Rows from block 5 of a small sound classifier, named by matrix and row number. Rows with one number belong to one neuron. Each number is 128 + 32 x the weight over its row's rms, rounded and kept within 0 to 255. All counts start at 0. Numbers have three digits each. After the name is the row's rms in percent of the matrix's.
Before each neuron's rows are labels from the 100 clips, of 14976, where the neuron reaches its highest value: "lies over" is the class under the peak. Only what is clearly more common there than usual is listed. The data: synthesized solo parts of chorales (CocoChorales).
# fc1: second MLP up (model.blocks.5.mlp.fc1.weight, 1920x320), inputs 81-107
# fc2: second MLP down (model.blocks.5.mlp.fc2.weight, 320x1920, transposed), outputs 81-107

lies over: silence
fc1.309 120:042117158128087091078098112166147111106117096111097111125097173177112190101213142
fc2.309 102:181147133054110163167133118078172124203155113132175141120148102096124105110101169

lies over: silence
fc1.316 099:126100136163105127137134155078103170137178163135152090152130101130078167148169091
fc2.316 111:167118109102134147140156107194157165104145136126143142124098147179137111107154175

lies over: D#4
fc1.48 110:112088093101068170120165118132177102110144113120110093150142100152111109135240077
fc2.48 099:172109172126140144082139139168089179055117132148084157154115143159149104105023144

lies over: D#4
fc1.542 085:184134101130130136105100118097120144195140084059088126177133074138130165097168163
fc2.542 079:101186172089131088169119151165109170076141087130122101131097139128132112114065141

lies over: D#4
fc1.549 110:134130154093169113146106105128074112129188073042054091140145136124170118150166139
fc2.549 107:189082139170153147088157157085080186157078173126089145125129109178046156125113082

lies over: D#4
fc1.127 086:155112140092125147127138115115137123103117063126159096134212116120064160106224182
fc2.127 091:106146161101090093136114099147129142102126160109112150145040163130120096129090068

lies over: G4
fc1.647 147:100110096137059137088185136137179077112157092124121125136064156164128144107254160
fc2.647 122:133130157114161119143111152141139148146097168174084182121145042112147170089007114

lies over: D#4
fc1.128 087:094122083150071132117127067095137150136140085032123099148173141117137132120180107
fc2.128 094:174158212106100117154120152113145106112104065179084124148099115142173160130101179

lies over: silence
fc1.17 073:108142106134146129147049113119074104180095147097077154141158116161174147146116109
fc2.17 062:142123104145119040153152110131168121176163128155125078127138165151105095109169087

lies over: G#4
fc1.767 106:087139206096086153110134096131150103076105091082104093112141093152129118153168184
fc2.767 116:100132095144199115087095159155096130179157157128072155077089085159089151164142172

lies over: D#4
fc1.255 123:080106143151119139077150108126135148149140075148170077138087090139162148105164200
fc2.255 106:168112201093063123135123096145132137125110104125117128166117193119150138123124106

lies over: silence
fc1.603 071:062169115161118083106119093152109163161103138123134070115136134130128188125064155
fc2.603 074:154063133105117093155071094151109075143122131173106147102148147167098080185185120

lies over: G4
fc1.445 081:123159123118094141090096113121130122168174114070077110150103150147154118163186087
fc2.445 079:143091147146147141146154126129109145122051133134078096127099129182096118135109140

lies over: D#4
fc1.607 085:100095105119095141087160114127146086141199089078079125191174132110132126142173124
fc2.607 091:140170229175088110134124119139150169093062110182096116105063168116100116135103144

lies over: silence
fc1.674 070:096110105095138072130101112147144115105130120165065167136105100156119147088198122
fc2.674 061:128185123127115162148117146110111117163103142086139089102133166141110117157106135

lies over: G4
fc1.559 116:075142141110138151061145140072177157133108100108066092072127108095176106140173148
fc2.559 117:184090125151145150123174135188085155078127133212115172162161094200138196123105095

lies over: G4
fc1.521 104:189091159177107138124110084094129133131108067113050074150113110132152069140105131
fc2.521 100:111187105127103097112115175172126115161088119119128165147115061137131152137191179

lies over: silence
fc1.118 082:099129131112093111116111119177165101146137134079119121183145140141094090158140106
fc2.118 091:148120215106099090107146136173133137097036081122125131142065151126153188126184108

lies over: D#4
fc1.290 107:125123144105129138092118136136155090156179055043000117147151148140116141109198167
fc2.290 080:157134180098128116202168168130128122112131172180158211104062152144125102175127107

lies over: G#4
fc1.679 114:083092095119070144064097111129174109097120090082147136141149102136174168114146108
fc2.679 098:154143126161160073118138160148049163119128143143130103138169157099110154077165089

lies over: silence
fc1.707 078:113116141153115119090117128071173143135107140097098059175160094141034137128192088
fc2.707 078:130143138096126150197147141189083110096094081129194146168099152168192152130124107

lies over: G4
fc1.670 118:095110066103092166104157109139097133134136104049139111160091202232102132133245132
fc2.670 120:167131168162149091121129116129157153133105164161037148138122083174127143116082135

lies over: D4
fc1.278 083:125133098132130099139135131098160125161129081109050085135147066122121117123225105
fc2.278 101:079127152118101116149114147107102111080131147141148163154187152082131104085119109

lies over: D4
fc1.301 063:074112088109123126144095174154125160122143118094144108149122120104119186152209064
fc2.301 073:154137143126159100166214071130177071125047136140242109123100190136148132166097116

lies over: G4
fc1.302 067:157164125111125140129185144106136095121159079079126138187117186172081102145191139
fc2.302 074:107116139169100126107115131139167125154050130163087119114100125145134158118096112

lies over: G4
fc1.130 127:106085116127081137094136163122083098152163093091107123101134184165127156167226116
fc2.130 102:111106151169126123136102105108131116117105129101043141095147095163111126123083110

lies over: silence
fc1.43 094:064111110140157100059123145084149174149119155088077093123155168125085127086172113
fc2.43 101:190134107143177141156136071118110111156111118141198129101155107162125135164127169

lies over: G#4
fc1.395 071:171133176116114170176151113145091130089185126056109146139109165097123099157145129
fc2.395 079:128156132139127076067107158121150132118097143176116143091087145140095199127163109

lies over: silence
fc1.25 094:083178112166088115138129129061159108106159152127126108144133136134094147127177074
fc2.25 104:144127149156125211108131108191120185084136139119129159111138163132141095168086139

lies over: silence
fc1.453 114:103084124146148133055141157143136149169155041047132083154157106118134133086109192
fc2.453 109:160190202098111098207134141131176123138148171167157104097100129133135107140077080

lies over: G4
fc1.413 111:130105168119142185109114162175111163087119108109119110202133088049122112069205135
fc2.413 119:131064101163164143172149164079111213124046114128090126109140154192099150078084122

lies over: D#4
fc1.354 097:143081126130101143116089123139130078126151091076098091149151116114154125153132072
fc2.354 097:161138152123132062097155129082098185062107147142090115148120133175113182125150102

lies over: G#4
fc1.144 126:093104111108090123090090106134172099083073110105129111145120112121138193086183073
fc2.144 104:144138076120115108122142140121074103072117173122186156144176200079082105079140130

lies over: D#4
fc1.10 094:074156128166107092117124121141112115093068125059097071161178121139098071087193135
fc2.10 109:186082177115141120086113210092118138050126181092111125134164115152154152157125087

lies over: G4
fc1.97 112:173089209111100117123159092126106124122154119099112099125122133158139083115155170
fc2.97 109:101169106118167105123105168179132187132158137133080115124109092138080132167129170

lies over: D#4
fc1.740 087:157126119126150104081124133141089109119051044105101139120113145145102124134097134
fc2.740 085:100180121153103128160125109129114123161125181126091118179120150150112105148100091

lies over: silence
fc1.330 091:064125158097088105085119105152160103108169144112155094161162166116167197138132129
fc2.330 084:128121202137125114142109114076118116165012097090173147132123141135111165145143134

lies over: G4
fc1.40 088:065161168098071163093093140106176152109139086106122089115095144131144097164146113
fc2.40 105:183109128138158121150163129190144158135048106124154115154133169150132139075101110

lies over: G4
fc1.73 077:110084123160151192132105157160140104154108100100113134122106164091133132183205153
fc2.73 080:130161180121136086096116081167082162099089166107138119098116076162158116123079119

lies over: D#4
fc1.145 103:109133130108072139109085084100119125123135089074179111109079139127157126145251106
fc2.145 118:201102199154227117135137151072052178140088109101070107103176144187124137104077148

lies over: G4
fc1.120 112:119116130114116163111188116110141100085174093085111136150077150133123047123239128
fc2.120 120:106129102131152102122111139157158100151126107210063153061122058162109142093043171

lies over: silence
fc1.74 089:075140100135133141083106075164112141105095108119103081137139122143111145111148138
fc2.74 107:155093086107083106174155154117182102224090147103174113126149148077119115107115146

lies over: G4
fc1.264 074:112119131153052151122098182110160148136142074062084119135106177193120159117235124
fc2.264 079:168108161126132095090149132170139131098105098121088133147123144159093138125108133

lies over: G4
fc1.68 086:136141201135108204137096105104138115116117129129090113133171082121145065146142150
fc2.68 094:170117177122122055156148172127124113153126120117091133109092104147117199133126098

lies over: D#4
fc1.2 120:091099111121048130128148118162108126090139128083085098170132162144112143138255142
fc2.2 119:111139162169155144109137157099128145158091082100120115148111157124101125122033115

lies over: D4
fc1.315 116:026106137154097095079093112126168148135087134110104098151140133125135171044184119
fc2.315 098:217132132120151119194124131101152127169168126156154118126154134132135131172149129

lies over: G4
fc1.638 085:120126146202197199133162077116100167110116104067205134157129117128131124130155128
fc2.638 102:119107169107110079170110155089119143125098129173167103113133139105109184075122182

lies over: D#4
fc1.23 096:108088144126074153157181140102161099112150048087122116147122128114172127127188122
fc2.23 082:161092113129113092086158099157105146154131135089077102175038157120087143092047193

lies over: G4
fc1.355 089:178113168094130110116097121108113145161131150103087094153093084122159078155192128
fc2.355 105:137134157150114068154106144170092168123127147107111156092133102187109125144113147

lies over: silence
fc1.267 088:138093094122066164096115132118111141161090100123158117131117202212104122124182088
fc2.267 090:159120154160150089128135109163146157076096135128127120166124119117128121092102098

lies over: G4
fc1.200 109:145063074109157076135104116119138141157148082070071113145126182143141139154119132
fc2.200 106:141171164113079132117154130133102109133081151157112111147082169122127127120115164

lies over: D#4
fc1.279 103:064132133082095140114134146162166111137143100086057108161149175172096123142226081
fc2.279 096:131074099168118096092110112110117083136166104134123119109111140117130176144109219

lies over: G4
fc1.484 127:086138147123091153070160125102194092089135060093099111154093105141134112140253171
fc2.484 132:158075141129156138108079171119128174098126149180117190082175057152164183116023085

lies over: D#4
fc1.692 117:145089099115092118147116141158141111140122051080155085105168163147120159116208145
fc2.692 099:111176155132098108112125166099129129105093130128154144131064133081141163100080117

lies over: D#4
fc1.161 088:115152160116118128109133099107159139104165132067117107105112120160169176142221159
fc2.161 096:160092143129137095126169132122061111124085124169092089121150148150130108153049077

lies over: G4
fc1.749 140:085132152093161168067163139162179100081178047124117066104070120138161133163251149
fc2.749 100:114075091116148128123112167147124169151100127173107151138152103066157181074008144

lies over: silence
fc1.325 066:073142108078106135131116155148199181124081155141146126154132030168143113106129148
fc2.325 071:166128147110175150145144113132113134151076176152160120150109188102151105156105117

lies over: D4
fc1.88 069:165098063148101084126136127168128141170157048085133097155139183140125081160135130
fc2.88 066:152124167065153130106105099093099104098098138152092082151106134138086132110096055

lies over: G4
fc1.243 072:110133103149087129131110147135109114142161054075103133147110217201135201154220132
fc2.243 074:185097139164139085090142171141108171127101160131025118164107118135083103119073118

lies over: D#4
fc1.291 092:174091133099129137144073090125158092149158073103052129163203164110148117096199162
fc2.291 080:067124198136132106160132157147136121138087176120130140120062126118099140081113111

lies over: G4
fc1.259 093:159124123119089193138150114115126108124180138147136105142109145147122118120226144
fc2.259 108:112129126137151102140122124182143151082120089165047172106116129139114116109034138

lies over: silence
fc1.631 108:049094158138117104096085139192148137107142125063122092114118128124162174094181093
fc2.631 107:137164110055115116203143105093165125167129126158169126124094100185124148116127188

lies over: G4
fc1.313 096:086100085105086158086156142119141100106128032072080092176097214162114138137244101
fc2.313 084:131139198143133113110094158189147117157092147135113148137128115175084154091069160

lies over: G#4
fc1.69 079:130092156090083155129130141146087149098083092072077124110125147164153084159160149
fc2.69 091:135128139165183118126091170159106108140131136113109170078083104146109162109189130

lies over: G#4
fc1.510 115:053084095139094120072121101152166124093134104117129103163178141160165177116181096
fc2.510 083:143161137164128077123138128108057150090153132105139159112165163107107126071124056

lies over: G4
fc1.729 104:136120135180152220124145082071106106102114098102139122145107113138107111115250131
fc2.729 092:134143169091072101110065122182184152130097087163099199111097085167181134146111123

lies over: silence
fc1.499 106:093163131155123161064076167107190171153123106107126111141154136116050148115186104
fc2.499 107:189114136147145086153173116121058096132138120140168081114132120184148104129079142

lies over: G4
fc1.215 094:132076134116080167147161153121101147129146093097125154172135186106096079142210120
fc2.215 088:147161150160123078080080103146186076125108135145095107078078128210089160094116119

lies over: D#4
fc1.516 089:131124093070079183092130078108123139124112090087169087139110206175131149146161113
fc2.516 094:169127220148192116164130167139089148113111102087086104125127142163131131114134080

lies over: D#4
fc1.167 109:158083134167137179142171083185087109126126125084054138125127180132174052091192135
fc2.167 085:132107115116120091085073174092138148106136129135191127125087123125092158114174148

lies over: D#4
fc1.207 113:146113167125107150174122114101138147107121083125132109133138086111120114120178129
fc2.207 112:128148136133152081116149160162129090138150122085074155097124120154094125156077152

lies over: silence
fc1.489 083:060133123151088124147088145185129116105105092148155112093125100138177193102154080
fc2.489 081:171112110165145090130145097084159127129134138162163111111172172129108104163124137

lies over: G4
fc1.340 100:056089138142103176061156087173139127084175061160119051160066099163140153109244158
fc2.340 119:160134143129163129124141152082122196145090097175090131092162136094115167094018115

lies over: D#4
fc1.752 097:115071136130157115118081168167101149169183064107063090122101132174101186134155180
fc2.752 100:182151128144155111161161123143094177137090123115103107107135152136137106096102122

lies over: silence
fc1.470 101:087124141154149130137073162164108169157115097139096147136137077143144163094135103
fc2.470 115:137126092092125086122135078063191053149139160160208108106148169112135122147103161

lies over: G#4
fc1.66 099:032179161116035161043153112137178091089182060083167085176107169179122155122207105
fc2.66 113:196122148124156135147164109083083157147068084194089120082105098161126122133067112

lies over: G#4
fc1.435 093:183116197111147168117130134138134146065085107110118167157115047112138078139181073
fc2.435 099:119130160112078106118092110122156135147137118174098106140141120119133160124129138

lies over: G4
fc1.538 062:118127137101150165090107097135103114188155121051148141101121130156129123119112162
fc2.538 067:151156104166127077159169120149160141134116184186106099116026150168152103125090084

lies over: G4
fc1.524 108:106122122168101154121141091138087114140208083088028089145099165110138143123173115
fc2.524 096:153143159128191109095131172127157123167065119080119142148121157123117113098057119

lies over: G4
fc1.429 105:090156143115092188129172134109180118111134082104070094137123146112150122140254162
fc2.429 122:115071168127189121121094111133098202152095159154123176079129120160164137127026090

lies over: D#4
fc1.507 108:175088172112165119102134105183141136138170108089132122140155090174133098148158182
fc2.507 098:113169129086124095131102137137105154138157151115085109135088121147072134119134103

lies over: G4
fc1.479 100:090101109122146146091124128154139109128186132109066116159101151157136151173220081
fc2.479 113:169089151127095132133147125149111133143105150170116129119145112176136144114068115

lies over: G4
fc1.339 102:146074108152105154097148105106111144140135133116032125171106164155080118170201100
fc2.339 100:154138183146148098103105146153202142131096122132124167148108102199093100105087163

lies over: G4
fc1.630 063:113098130123129144076102141145117164084108086063142105153121093102127075137066085
fc2.630 057:144118114132095097140121140115122080103099141149126124193132146127197219122194155

lies over: G4
fc1.50 061:170115111132089109105133121148128173100101015122082139122155100126127090128166132
fc2.50 079:105173162077101137140134149135108132081156140144172126186130133135144109100071050

lies over: G4
fc1.643 080:090205112097123161058099128134072088126141077034137108150103166074113130123101138
fc2.643 075:162095165148173090163144135060131119133059129133166114175129125154182112110167149

lies over: G#4
fc1.406 067:140099133087110091121094118124091150171113085131126125172153089105155138120095132
fc2.406 080:106153158119111124097160123138096117119060102100134099173131118113085153124105116

lies over: G#4
fc1.553 077:132094109117098105113081132171143155111112036100101126167185059111175127121217069
fc2.553 062:143163154130164117088154101091100129097063105143117151135138176184122170126069120

lies over: D#4
fc1.35 105:115104144130100142105154132079122121148209150059077112130141139152166095132173097
fc2.35 098:060166128091176136141117140188152156070105113143070163092118058154055175134089185

lies over: G#4; G4
fc1.198 102:191106149159167140092105138128143131142088099063076133130101119182150025133139161
fc2.198 100:161097151164136140172139140077116149141053119154158064156090114111123151116126096

lies over: G4
fc1.184 121:195123160129082204149166131104138142113122092160154095175091124082142116150197176
fc2.184 136:110106104153153076132104104134123159116130099133104143109117147204088105125057129

lies over: G#4
fc1.528 093:124086105128132135113129089177144132085153093137120095149124150106146095102091082
fc2.528 095:142124134121062068149131094155104139111088157086177155142106188163127163100124120

lies over: G4
fc1.678 089:100094121106113155133178085093164154096152098041133105104129153148118140151196149
fc2.678 093:133140158120101097115069151170099156115056106139088130183084116126128188104058085

lies over: G4
fc1.204 099:136115109117098141113158077123129119098126046124146171152101129159126121118183175
fc2.204 084:112140136135136119103107160140120155122068124103102121166094152173181166112083118

lies over: D#4
fc1.174 083:127118130124063131196120064095143157108102111096133115144119132103115088105208175
fc2.174 103:137115146136156100104101211196131140161140109110116176145098134171113149174095140

lies over: G4
fc1.226 077:207046155079115104110122133123091107131144064132133166148132180129114119151161195
fc2.226 094:102165170143147161149116098199124103135086137083095072128068123111082096122128085

lies over: G4
fc1.286 093:110138092110023165097151088094166155100188126131132139163111125160100128143255124
fc2.286 100:114103170108099149096055131153163156119026102109092109158134162170136111096057105

lies over: D#4
fc1.180 088:142125190185137130135129115104145179124104147073121116109155096172146128127157156
fc2.180 086:114177146060096093175155140144160127093097128114169144162129121126156130148090143

lies over: D#4
fc1.18 070:166138176160125144128116120108180138107105147082115106160161069076178114098156171
fc2.18 073:125123132092102080175148115112092163162133166114126138110130143174132109113082088

lies over: D#4
fc1.353 088:091109115072122097108093139125145155109079050104158089153136121106111097114171191
fc2.353 094:211136180128093149109134116147119101187138121128156125133074143165180134157145124