Weights of a small sound classifier.
Model: 25.6M parameters, log mel input, arch conformer, norm layernorm, activation quick_gelu, layers 8.
Training: batches of 64, held-out accuracy 98%.
Rows from block 2, named by matrix and row number. Each number is 500 + 25 x the weight over the matrix's rms, rounded and kept within 0 to 999. All counts start at 0. Numbers have three digits each.
# pw2: conv module project (model.blocks.2.conv.pw2.weight, 320x320), inputs 214-319
pw2.57:473465484509459497498480470515508463492498483511494475488476494508509479540522475479512513498468456502498462482474510472500493507467496485516447467478482473500503455488489464481471466527506489500479494494484504505491466533507505447471476464512507454477509471498492493505479484479479512487482461495490498481485492494526
pw2.58:494500465532521448518507492478511536480518490515486485528487507554549524477502515516510484492477503511486527539509478488484525502479498504466495528483473502488491539436516494503524493477522499489446487461489488457513486504488511504518478518484483507534514504508520477480488519518478491472534501510493517495509497494506
pw2.59:510478511476533521483543501509527465468447452459471475552452456456537464530463541500494460511496465504506461439489513439513484458526489492459481483510508537522509510480539477511464479510534526487476512469444457526506503506525524462505504507494527476467548498478485487495519483524479516541534480493485455548562503470539
pw2.60:540512517485547508502547512493494521501537557474511450460522487530515496479489515500502497519528477531543509458524464488530522484538504524496525486506511503492486507543520546496489493465470494493488494498456507534480564509509512452511454525501515546519512550495488520472542551492537480494469495539482508568580508508475
pw2.61:555501536501525528491513558513487488473505498459512429468519525527528485534527513532494475531463432534480560490450542502483492492508501476565533481497510522515534485480537487513510509464526536558551479454525568536496473525487552454515518510463522512509556531524516531555500494519528527515471508451524530521507537483471
pw2.62:457488495485493498471500492516488452494472526480498497511475478478466492527467480493473513487506493487523477479495500492490512487529482491502480485491501509493469539498499497493468482514479514473500520521503484492515514493475495489481495536523480463447507484485488513486521497487470436497491470475469491528478505515494
pw2.63:586509504523554517506524482510467492530502530512507496530521503503537484434471495534497427464476452516561478455542481545466473484514527483486463467507497488507482499557536504504462511469504462507519502508533521530517519488532499457545461500496497545480471533494461503482514503489522477533498497532528533534513492514541
pw2.64:479511479468475487490479458517504473513505469505501552489531500464461510474524466477510495486514554463521471513498459477484487504477516513511485495492513437512473469507449469485484447517480495470506482548522516497468505480488415503469481497550490518448480481510488477556510521470495500508480548508485494461485506541477
pw2.65:550526510485507466541477541512523468526522546488498461515460503563487545570510531505535470536473438573570515518529545515492546509489522536513508469498462542521519519448547487540526467481527548484492530516507505483530534526531533454524474507443527516574502503505554525492501501504521503492558482527518504499533533460509
pw2.66:486457484525488531499465465508495492465491458504496519463507527482488471486517462490521489485481489494472509476478513446483457463480500484490520499502457503499509449482481476516503480464503476495506511476497513499464438501506479502444506453448487488465478476508513516517454476489492498508504504509503521457462544493485
pw2.67:509475519498491519470453514516493526471495473505490460499473504472474430532512488502513520491505544499510542484446571480493498493445498452517550508522488508522563498491517537529523452469571513559533500457478480520481427512530518462468513472447452507509531490527532518513469502512489525463531501498499548486463534451532
pw2.68:519498489504518494512513533521520498486493500513496509453505487517499475489500507513507513507457523529527484469495486545502502491482493489520447473493499490514508524536501524521485507524504477533512483502467493492496460504481505483553499505496504520513510519492482497484485488490506553526505501504506490485507491474479
pw2.69:548518495465578565526534546492505521467478517486487470482485506499544488467476510513509454491495475510530525505491512506535509523561486501462527515488517520504477480553501469510503480477485472496547499452521479547461483475540533455487512482460494515493514540481498514459546530515515503528526484494509501567508481488445
pw2.70:502500515521514527505501498505505526518489561527511491524493492497481519518498484503494499482483499500551476545524498498505536537485509551494497515545514474525503504495493560503510491526482475502505513492519478496501501493500474464523500487506488520516492530520516511475487528527501463504510496544492521506501503544491
pw2.71:495512546479505522505507509467502512495477510502488535496501482521515533519483471510506486488526487490516450537498519509517462517467522514501529485481522518503491478493476505499504506515485461510497502487531529515497502527516494515513498500493484496532532467523496487543493493513496531489501499511515526493487468523492
pw2.72:598545495457512460533503506490544524521552560513489450525514515528536592484516528592488447505484459501500519530525466512466528537470529543500509452505495462541475511487531525469568500483508479525431512475594520448522526453485529429504468509494505537591510495543487483506535544502593460493485522538573530484524509535510
pw2.73:518514494464483528489463522494497472486463483478493457517498489490517499493468479512481469491472438540478472468553452531525476529540454505487526481483487510490474500546494483481464509489487488524537505449520514524503532506496491481506486465495477512525475533509472501520496477457505521525527510484503487532551459482492
pw2.74:463450510481512546512521503541488528481531462472493483484478524489561514472500514462483536468471501518490464487487410420495490479507506486472505522464493533496438489521500487481515508498479473525527514479497448539490511474484506530434519494512465468536503542482476521441519513503485474489505509503486484563539469459503
pw2.75:515485492463542498521502522484508505488529511514505500515461514504519489497488504532516480495485493496490516481505505530508503503544510496497503477490475451513496501518482494504482511475491494495511520498503493501500511506486466492507479506497499520507486519518498492493520522490509494519470511493505505552523502514524
pw2.76:472508506499506527487505503514485505488498443512492501474475465470498515481505490444525469478498527478474494488498490512518482462459491496491477526494509544472485457499502486484513487481490460506492498485443463515449460477519521503450505496522479473467503513497494520489478496547464482483527537491463485477513449487496
pw2.77:445463517539456474512501478494509480464513452524484551528489470508518489548503491486490509498541562501452474486497522453496482500495501481488483486487520539531472499391487491507488503528520499505452512504473501487491495536490519523483514499537512472506518468503526501515468461508468492480514471481469493471456483476535
pw2.78:490529501474518494480528503487491465501491468489453504500474471491499508441513503486487499479529509476509506511482486535495479506521470499472484492508503465493517507503500533479499497485486513504518503477506511501506515506495485465519472538510497493527521482521491470542505478517493488491433476494459485522531502532455
pw2.79:448496492489505526485504512524505486518493542503498523511477503472449487528499484433519509499486506498515476507507525501519492490513509497504527536544504457503512531566505507521489486534486499505562509513467478510488463518521455471497515466475512527532474495486509493483476493492459543515485490528452483508511503472522
pw2.80:524507503492506551471496508480463508498472503540523540480549503497493518474504475512483487518510490463467517492509511523497495532492480503538490561493541470499475492537471489505473505520497506478557474502511494528510535517465473503519515519475534507483484510503522503555492505502506516546447500472512496501527477509469
pw2.81:521487489493504613500504579525523454518509546533518475481513484481478462464491520460515484471470492477528509436510497474491528476548499493546477568499502473500505466580498512489453482510459478512585518508488491594468540501526498508508533497516483494560488489482533550507520499507496520518482475489494501521499480517477
pw2.82:520509507525560431508559492508493534538507489510506519496460468515506531495561516512463532473538529495514472489512483489521477461497507528485453497479515478477485471511501496460471556472517496463450493548478471507474601474470481546520489529564479497497513530469470493509533511493541446451511540500517472525573434466510
pw2.83:498495502493508483503501534474515492505487503523511481516504518478487470538514498484511485509487482487528507490510525515510505480512503491534512505513513486528523516493524506524490489474447512502506486519498519500474510499499474479492504525446478491516493469500526479524502507484458493477501506508508505473475518534542
pw2.84:505486532519449485472477491507486481505492498486485505526496501462489484524514468510502509536539519501489532506513523535521492510472471526527522525501508508492521511492496541509494495519461544498495484511509522491564511503477482499523498520491512521504519481523508466544446486508509509498538485511493482493457553495516
pw2.85:547498498506484481515446425502515497433496509504509477525538506498520495458471488546489473516454437480467505471490517491472504514491517496514515479478461473535474484516479448494476516511514503494450495463539535496515470491492471473451492439541546529453464509522512522545493486479534502543475488489508550472484497511519
pw2.86:533499501472480475519488490487467487478518526479492491469536486544489541477544492517495487489532493520474489525503509451479478501509522487502527443467557495529467505510531498476523487460487482510462481490521557471456508496474508518458507475514475538506524489512493510544519505475542506469450545485536540463496525492447
pw2.87:510478522486546492538536544471527525470504480482498505488478511523514501510519531541504492496500500545530544484473518504501524460536524457469526508496522534512489487516545467507561486479537507545493493503469532505491544511521559477525533523480480521523544537538510517478548503494537508488515534492531494540548509466496
pw2.88:450520519492512490496521521480479517498507506459492505467477491488487497511519535495507540510504514515502497491466521526498520488519492484473523509517517501488492494512527506520511501511514522489520486519451494503468484491477514492542523526514488489493505508510496508496549506471471464479493513481466462508557514459489
pw2.89:474510514465472521498486492543500472494474507495515499474525501479480473497497486539504490500494530539437490456482506537468513511484507458515524509480514534506527517509509497508492461475485490503526495491502525494527520501514498508488484502506515503490507465513539508515459514497484511512508504503474525453430517475508
pw2.90:516489507500528510504538503501500530522480534514498515496511496492530513505494521547499484515512502538527522476518514522481499503514482522492487501486499517516501498549549528502515505490539501498468496482522500501512543490479538507547484541516499472492539530519514507474535522508483517497532487487484496487518495499509
pw2.91:438528511517454512478468476530503465504500497504494515491468525536497490531509482434530488540497523490509460529491582505530507514503479493524545528538535458516531522541493517521447478533467536471569514559471454502498475526536464505517490484522513564523503469494516488500465439536438545524476469545441480459481520496497
pw2.92:517506494470520483505575523497509527528508537496482493482516485477469509533499526553517512516517545502543551552475504534516522513525504505498479492534510537529494496512501489525504508469500529526567529498494537491535491530527520513541517519431500485554526511521492504457521497531533524500530516484496477526509526469490
pw2.93:454485493497518483486506475475491489485476444509498599518486480500538500471471532482462499441550582472471470487508451492492479489525503514474489505468506483486445511463457457463496510527483450492455499543541468485504529471485487581453487538540449465450495490472449484480520507484492460491471479492509504488504439507504
pw2.94:467525495524466513506447441465487508467493468505507559481511498520596481464490493479493478476483510480434502459559485561515458493480513509503508553500482472472485478485467534471472539550431474500493493533567528482495503515511472532482431486542490493495438474510463483541463460487527498511492523496501527440488490543526
pw2.95:490511504495524437481492480470491561525487470507531516461562530481536457516501497498518551490515510494474501519441558486512471530489505494527548540530523451517551503507478509512502501523525527590473487512494515473483472501503446528543518498484510508520474526526524471540468485497496531503457532531493515518494524560501
pw2.96:494529503518469470494450484464495459462486495507518475510489473521499473528485482524497457504470441524484502465491517508501499533516493469493504462500485502475498496501496499495486489486523479464506508461485500469514495488515527454454496456509521520466486476524531502485484470476524474515515460501507515486463482464525
pw2.97:468535499485478505472457477514497501468496484487507449503524523476512482518482482495504524502455474503468508522501527483518495517486492513503543477506560513530524551539529513510529461522501513507508478496529508485499431493506483440525510480481527481499496503471516471483479496488496508508513472507498508524495540511510
pw2.98:497507521475497451513493502478493517512512499496484475542507511503533533517485493533493496512506512516477447524513481481494513513471495512483484471507507508518487526420510504507551475524512515526427505461511489473517498500486509521515505495510521514488539457500491493546478527504490476503539534515502504489476505478504
pw2.99:501476510491513528497493500519482476508494516475492419476485485505511475452496503479503482497466439500509476467479483471492494514525484457469503437499488468480498498551498492491480464492473504482561508490448451535473487502507473455483508470498486517493489496455494502445507483483486493505475499481475470500489510489494
pw2.100:499496500536524443497489477541492511491496485493485475487505478482613502529480509492491449496455480541461429539489510492494490527495497486507497538466442537498476482428507455478523553545523510544451502463561527478514491510493522515478451470510517486478531501540527519543495487554495508457488502502497508525528512484544
pw2.101:516502503465498520517439517490486488473507524463519455497501551523486469518511449543522508505430465470453534532507478515469516540454536475517553470525524479522530455517505491504499449510450489543555490493540543488513457533514478473510502437445483531506496507463503475525468504460516543450493465532502514476424541484562
pw2.102:555497488491481509477476449502474519482523486510480479494485498482502479485495497492514491483463510501487459494507510479506481530484505523507491486513479490511491520518481498506467478501490471506519487485473486489470467479509496460487505459510490514522501497492522472466486510491479465506511482493490504476482508472509
pw2.103:520499531514448522494454506504494529500495492514501441493532508510535490495504462523501500513458469513496513523498491479491522545492491534513549522514455513485538468504505525483510517496486474529493504461543548487549500501494523445538470448498510485502516476501494484473473487482553506481559477515530502483453497491551
pw2.104:431509512475507508507478505505513492499483491504515471485473511510450477512507467497491493516495472505469483485460535487464483451456511482527488532512512480520519547488498540517456481496506513475504490493451468484496436497497484491545467507525528503457498482510527508509482481500459516487489534478490491455479515491525
pw2.105:435485505475463432505484466519508498516471462493494524558504507453502493502477527469459513499512549481483455515482503455479482481509488502507533574519559474525497514482488471475485502501510485511487510496432466476497458506516457540489517496542480487509443459483458496503514489540446472489471510512451462467469499494513
pw2.106:506489499483469485494469512522515502478502517500485442509498515503476492540482481491511523522469476509517505491475530472502498500527475486482539529508499476521518490536491501499508458490504535501548530457504506506484467496510471456482487450450525526529526510504537506541490503511474511525481482486489486521481548507486
pw2.107:499520452533465509497497465526521502580508569489502571446514496487498533457520463507495472501548544487536502525542492524505488474443514533575476510493493517489503449468472517489493468500477505482482477565502494511538536484511480548550453561534498482496454490522499496525487508515528438437490510515503497446426504500503
pw2.108:508520482529517503505556534532512474514502503500502532508476504507476505506511518526515487500514520474534499515518562503500495474512523479505450530500498476501510501497526509502503556469527504485460504532490488518509520513500530508545520554439513501499519470507530512485506497509478509494486481492502494491501518490519
pw2.109:520494491538491494512518542522498529494509476500511509455470493517439477509511507505500541498525515489528570495476521477504510500497520484529490517509505503524514466500508493514494529501565520543504501521477501515499493488488518497545539525476515497510511493515507543489501510507492471498491493497507500475482526474467
pw2.110:571481515486490523511509478475502499517488535503507541514513497511532495519509483568482497500533520523516526495507504523524514506483491498486483508478492563511489492488478513502494504475561523510481497541521528468550552505491560511541461510500513513488515492499507496497504497534520511511552538509530525499489503525532
pw2.111:491505535497467504488508513479493487504492505506473545511494513519505508519524475484487531515530541502497490518516501510517525482497485509467502492485494488536493518501495494500494493520491520468476498529536528492553506528489489538508517518505513509495526484500499499501489491486511530485495489498492486489473522526521
pw2.112:494484513470515512529522532462512477495498510483517522496485514525522496520508495510532534517526520492513499497492536489517519508525508487495489472497464519508488527523527522522525497486512516479499505484502497497507536509494517558496516495518465489531517493507515496482494510498504533479517534488505499502523515532483
pw2.113:519495506511533494501516468475492547523521526480502490489512486480506524469542486492491504491501469469493517546528494522529462525498514517486529467509545474495474459491488497518499493519481488478507497522558529488488492474477482512461532466490459514492489536503490493499496530486544471494499537497541525540531483498498
pw2.114:428468506519503552513493527511484480467501540504508501504453516519420464511493466447502517529493498497487483434501507497485521476491514493470468494529451488492476500514495489515461519491461499521538503485459473524497474485476506483448495482445520495508484484497495501436476481505472479527510474487454471499486483462481
pw2.115:501494524496529518507525532501493495506501479515494490482494489497521508503521514504523512494494488478497495485484502473507516476525517484483527472499536510510468496506515474506520506498537490507476509471498514517463493502498530503462525499480493494529528515505497500510523494489474508515493492485489494517555485502491
pw2.116:505475476499499544489497513503499453528503502497493472518500488489468503507493512497488523496517475492511489462492516479496482501501495501492473458480458504485489477507489507470457520467524499474523510461498504543470498513517524496492497525445505504476510462505507517492488487512517534526492487497509511485486472473492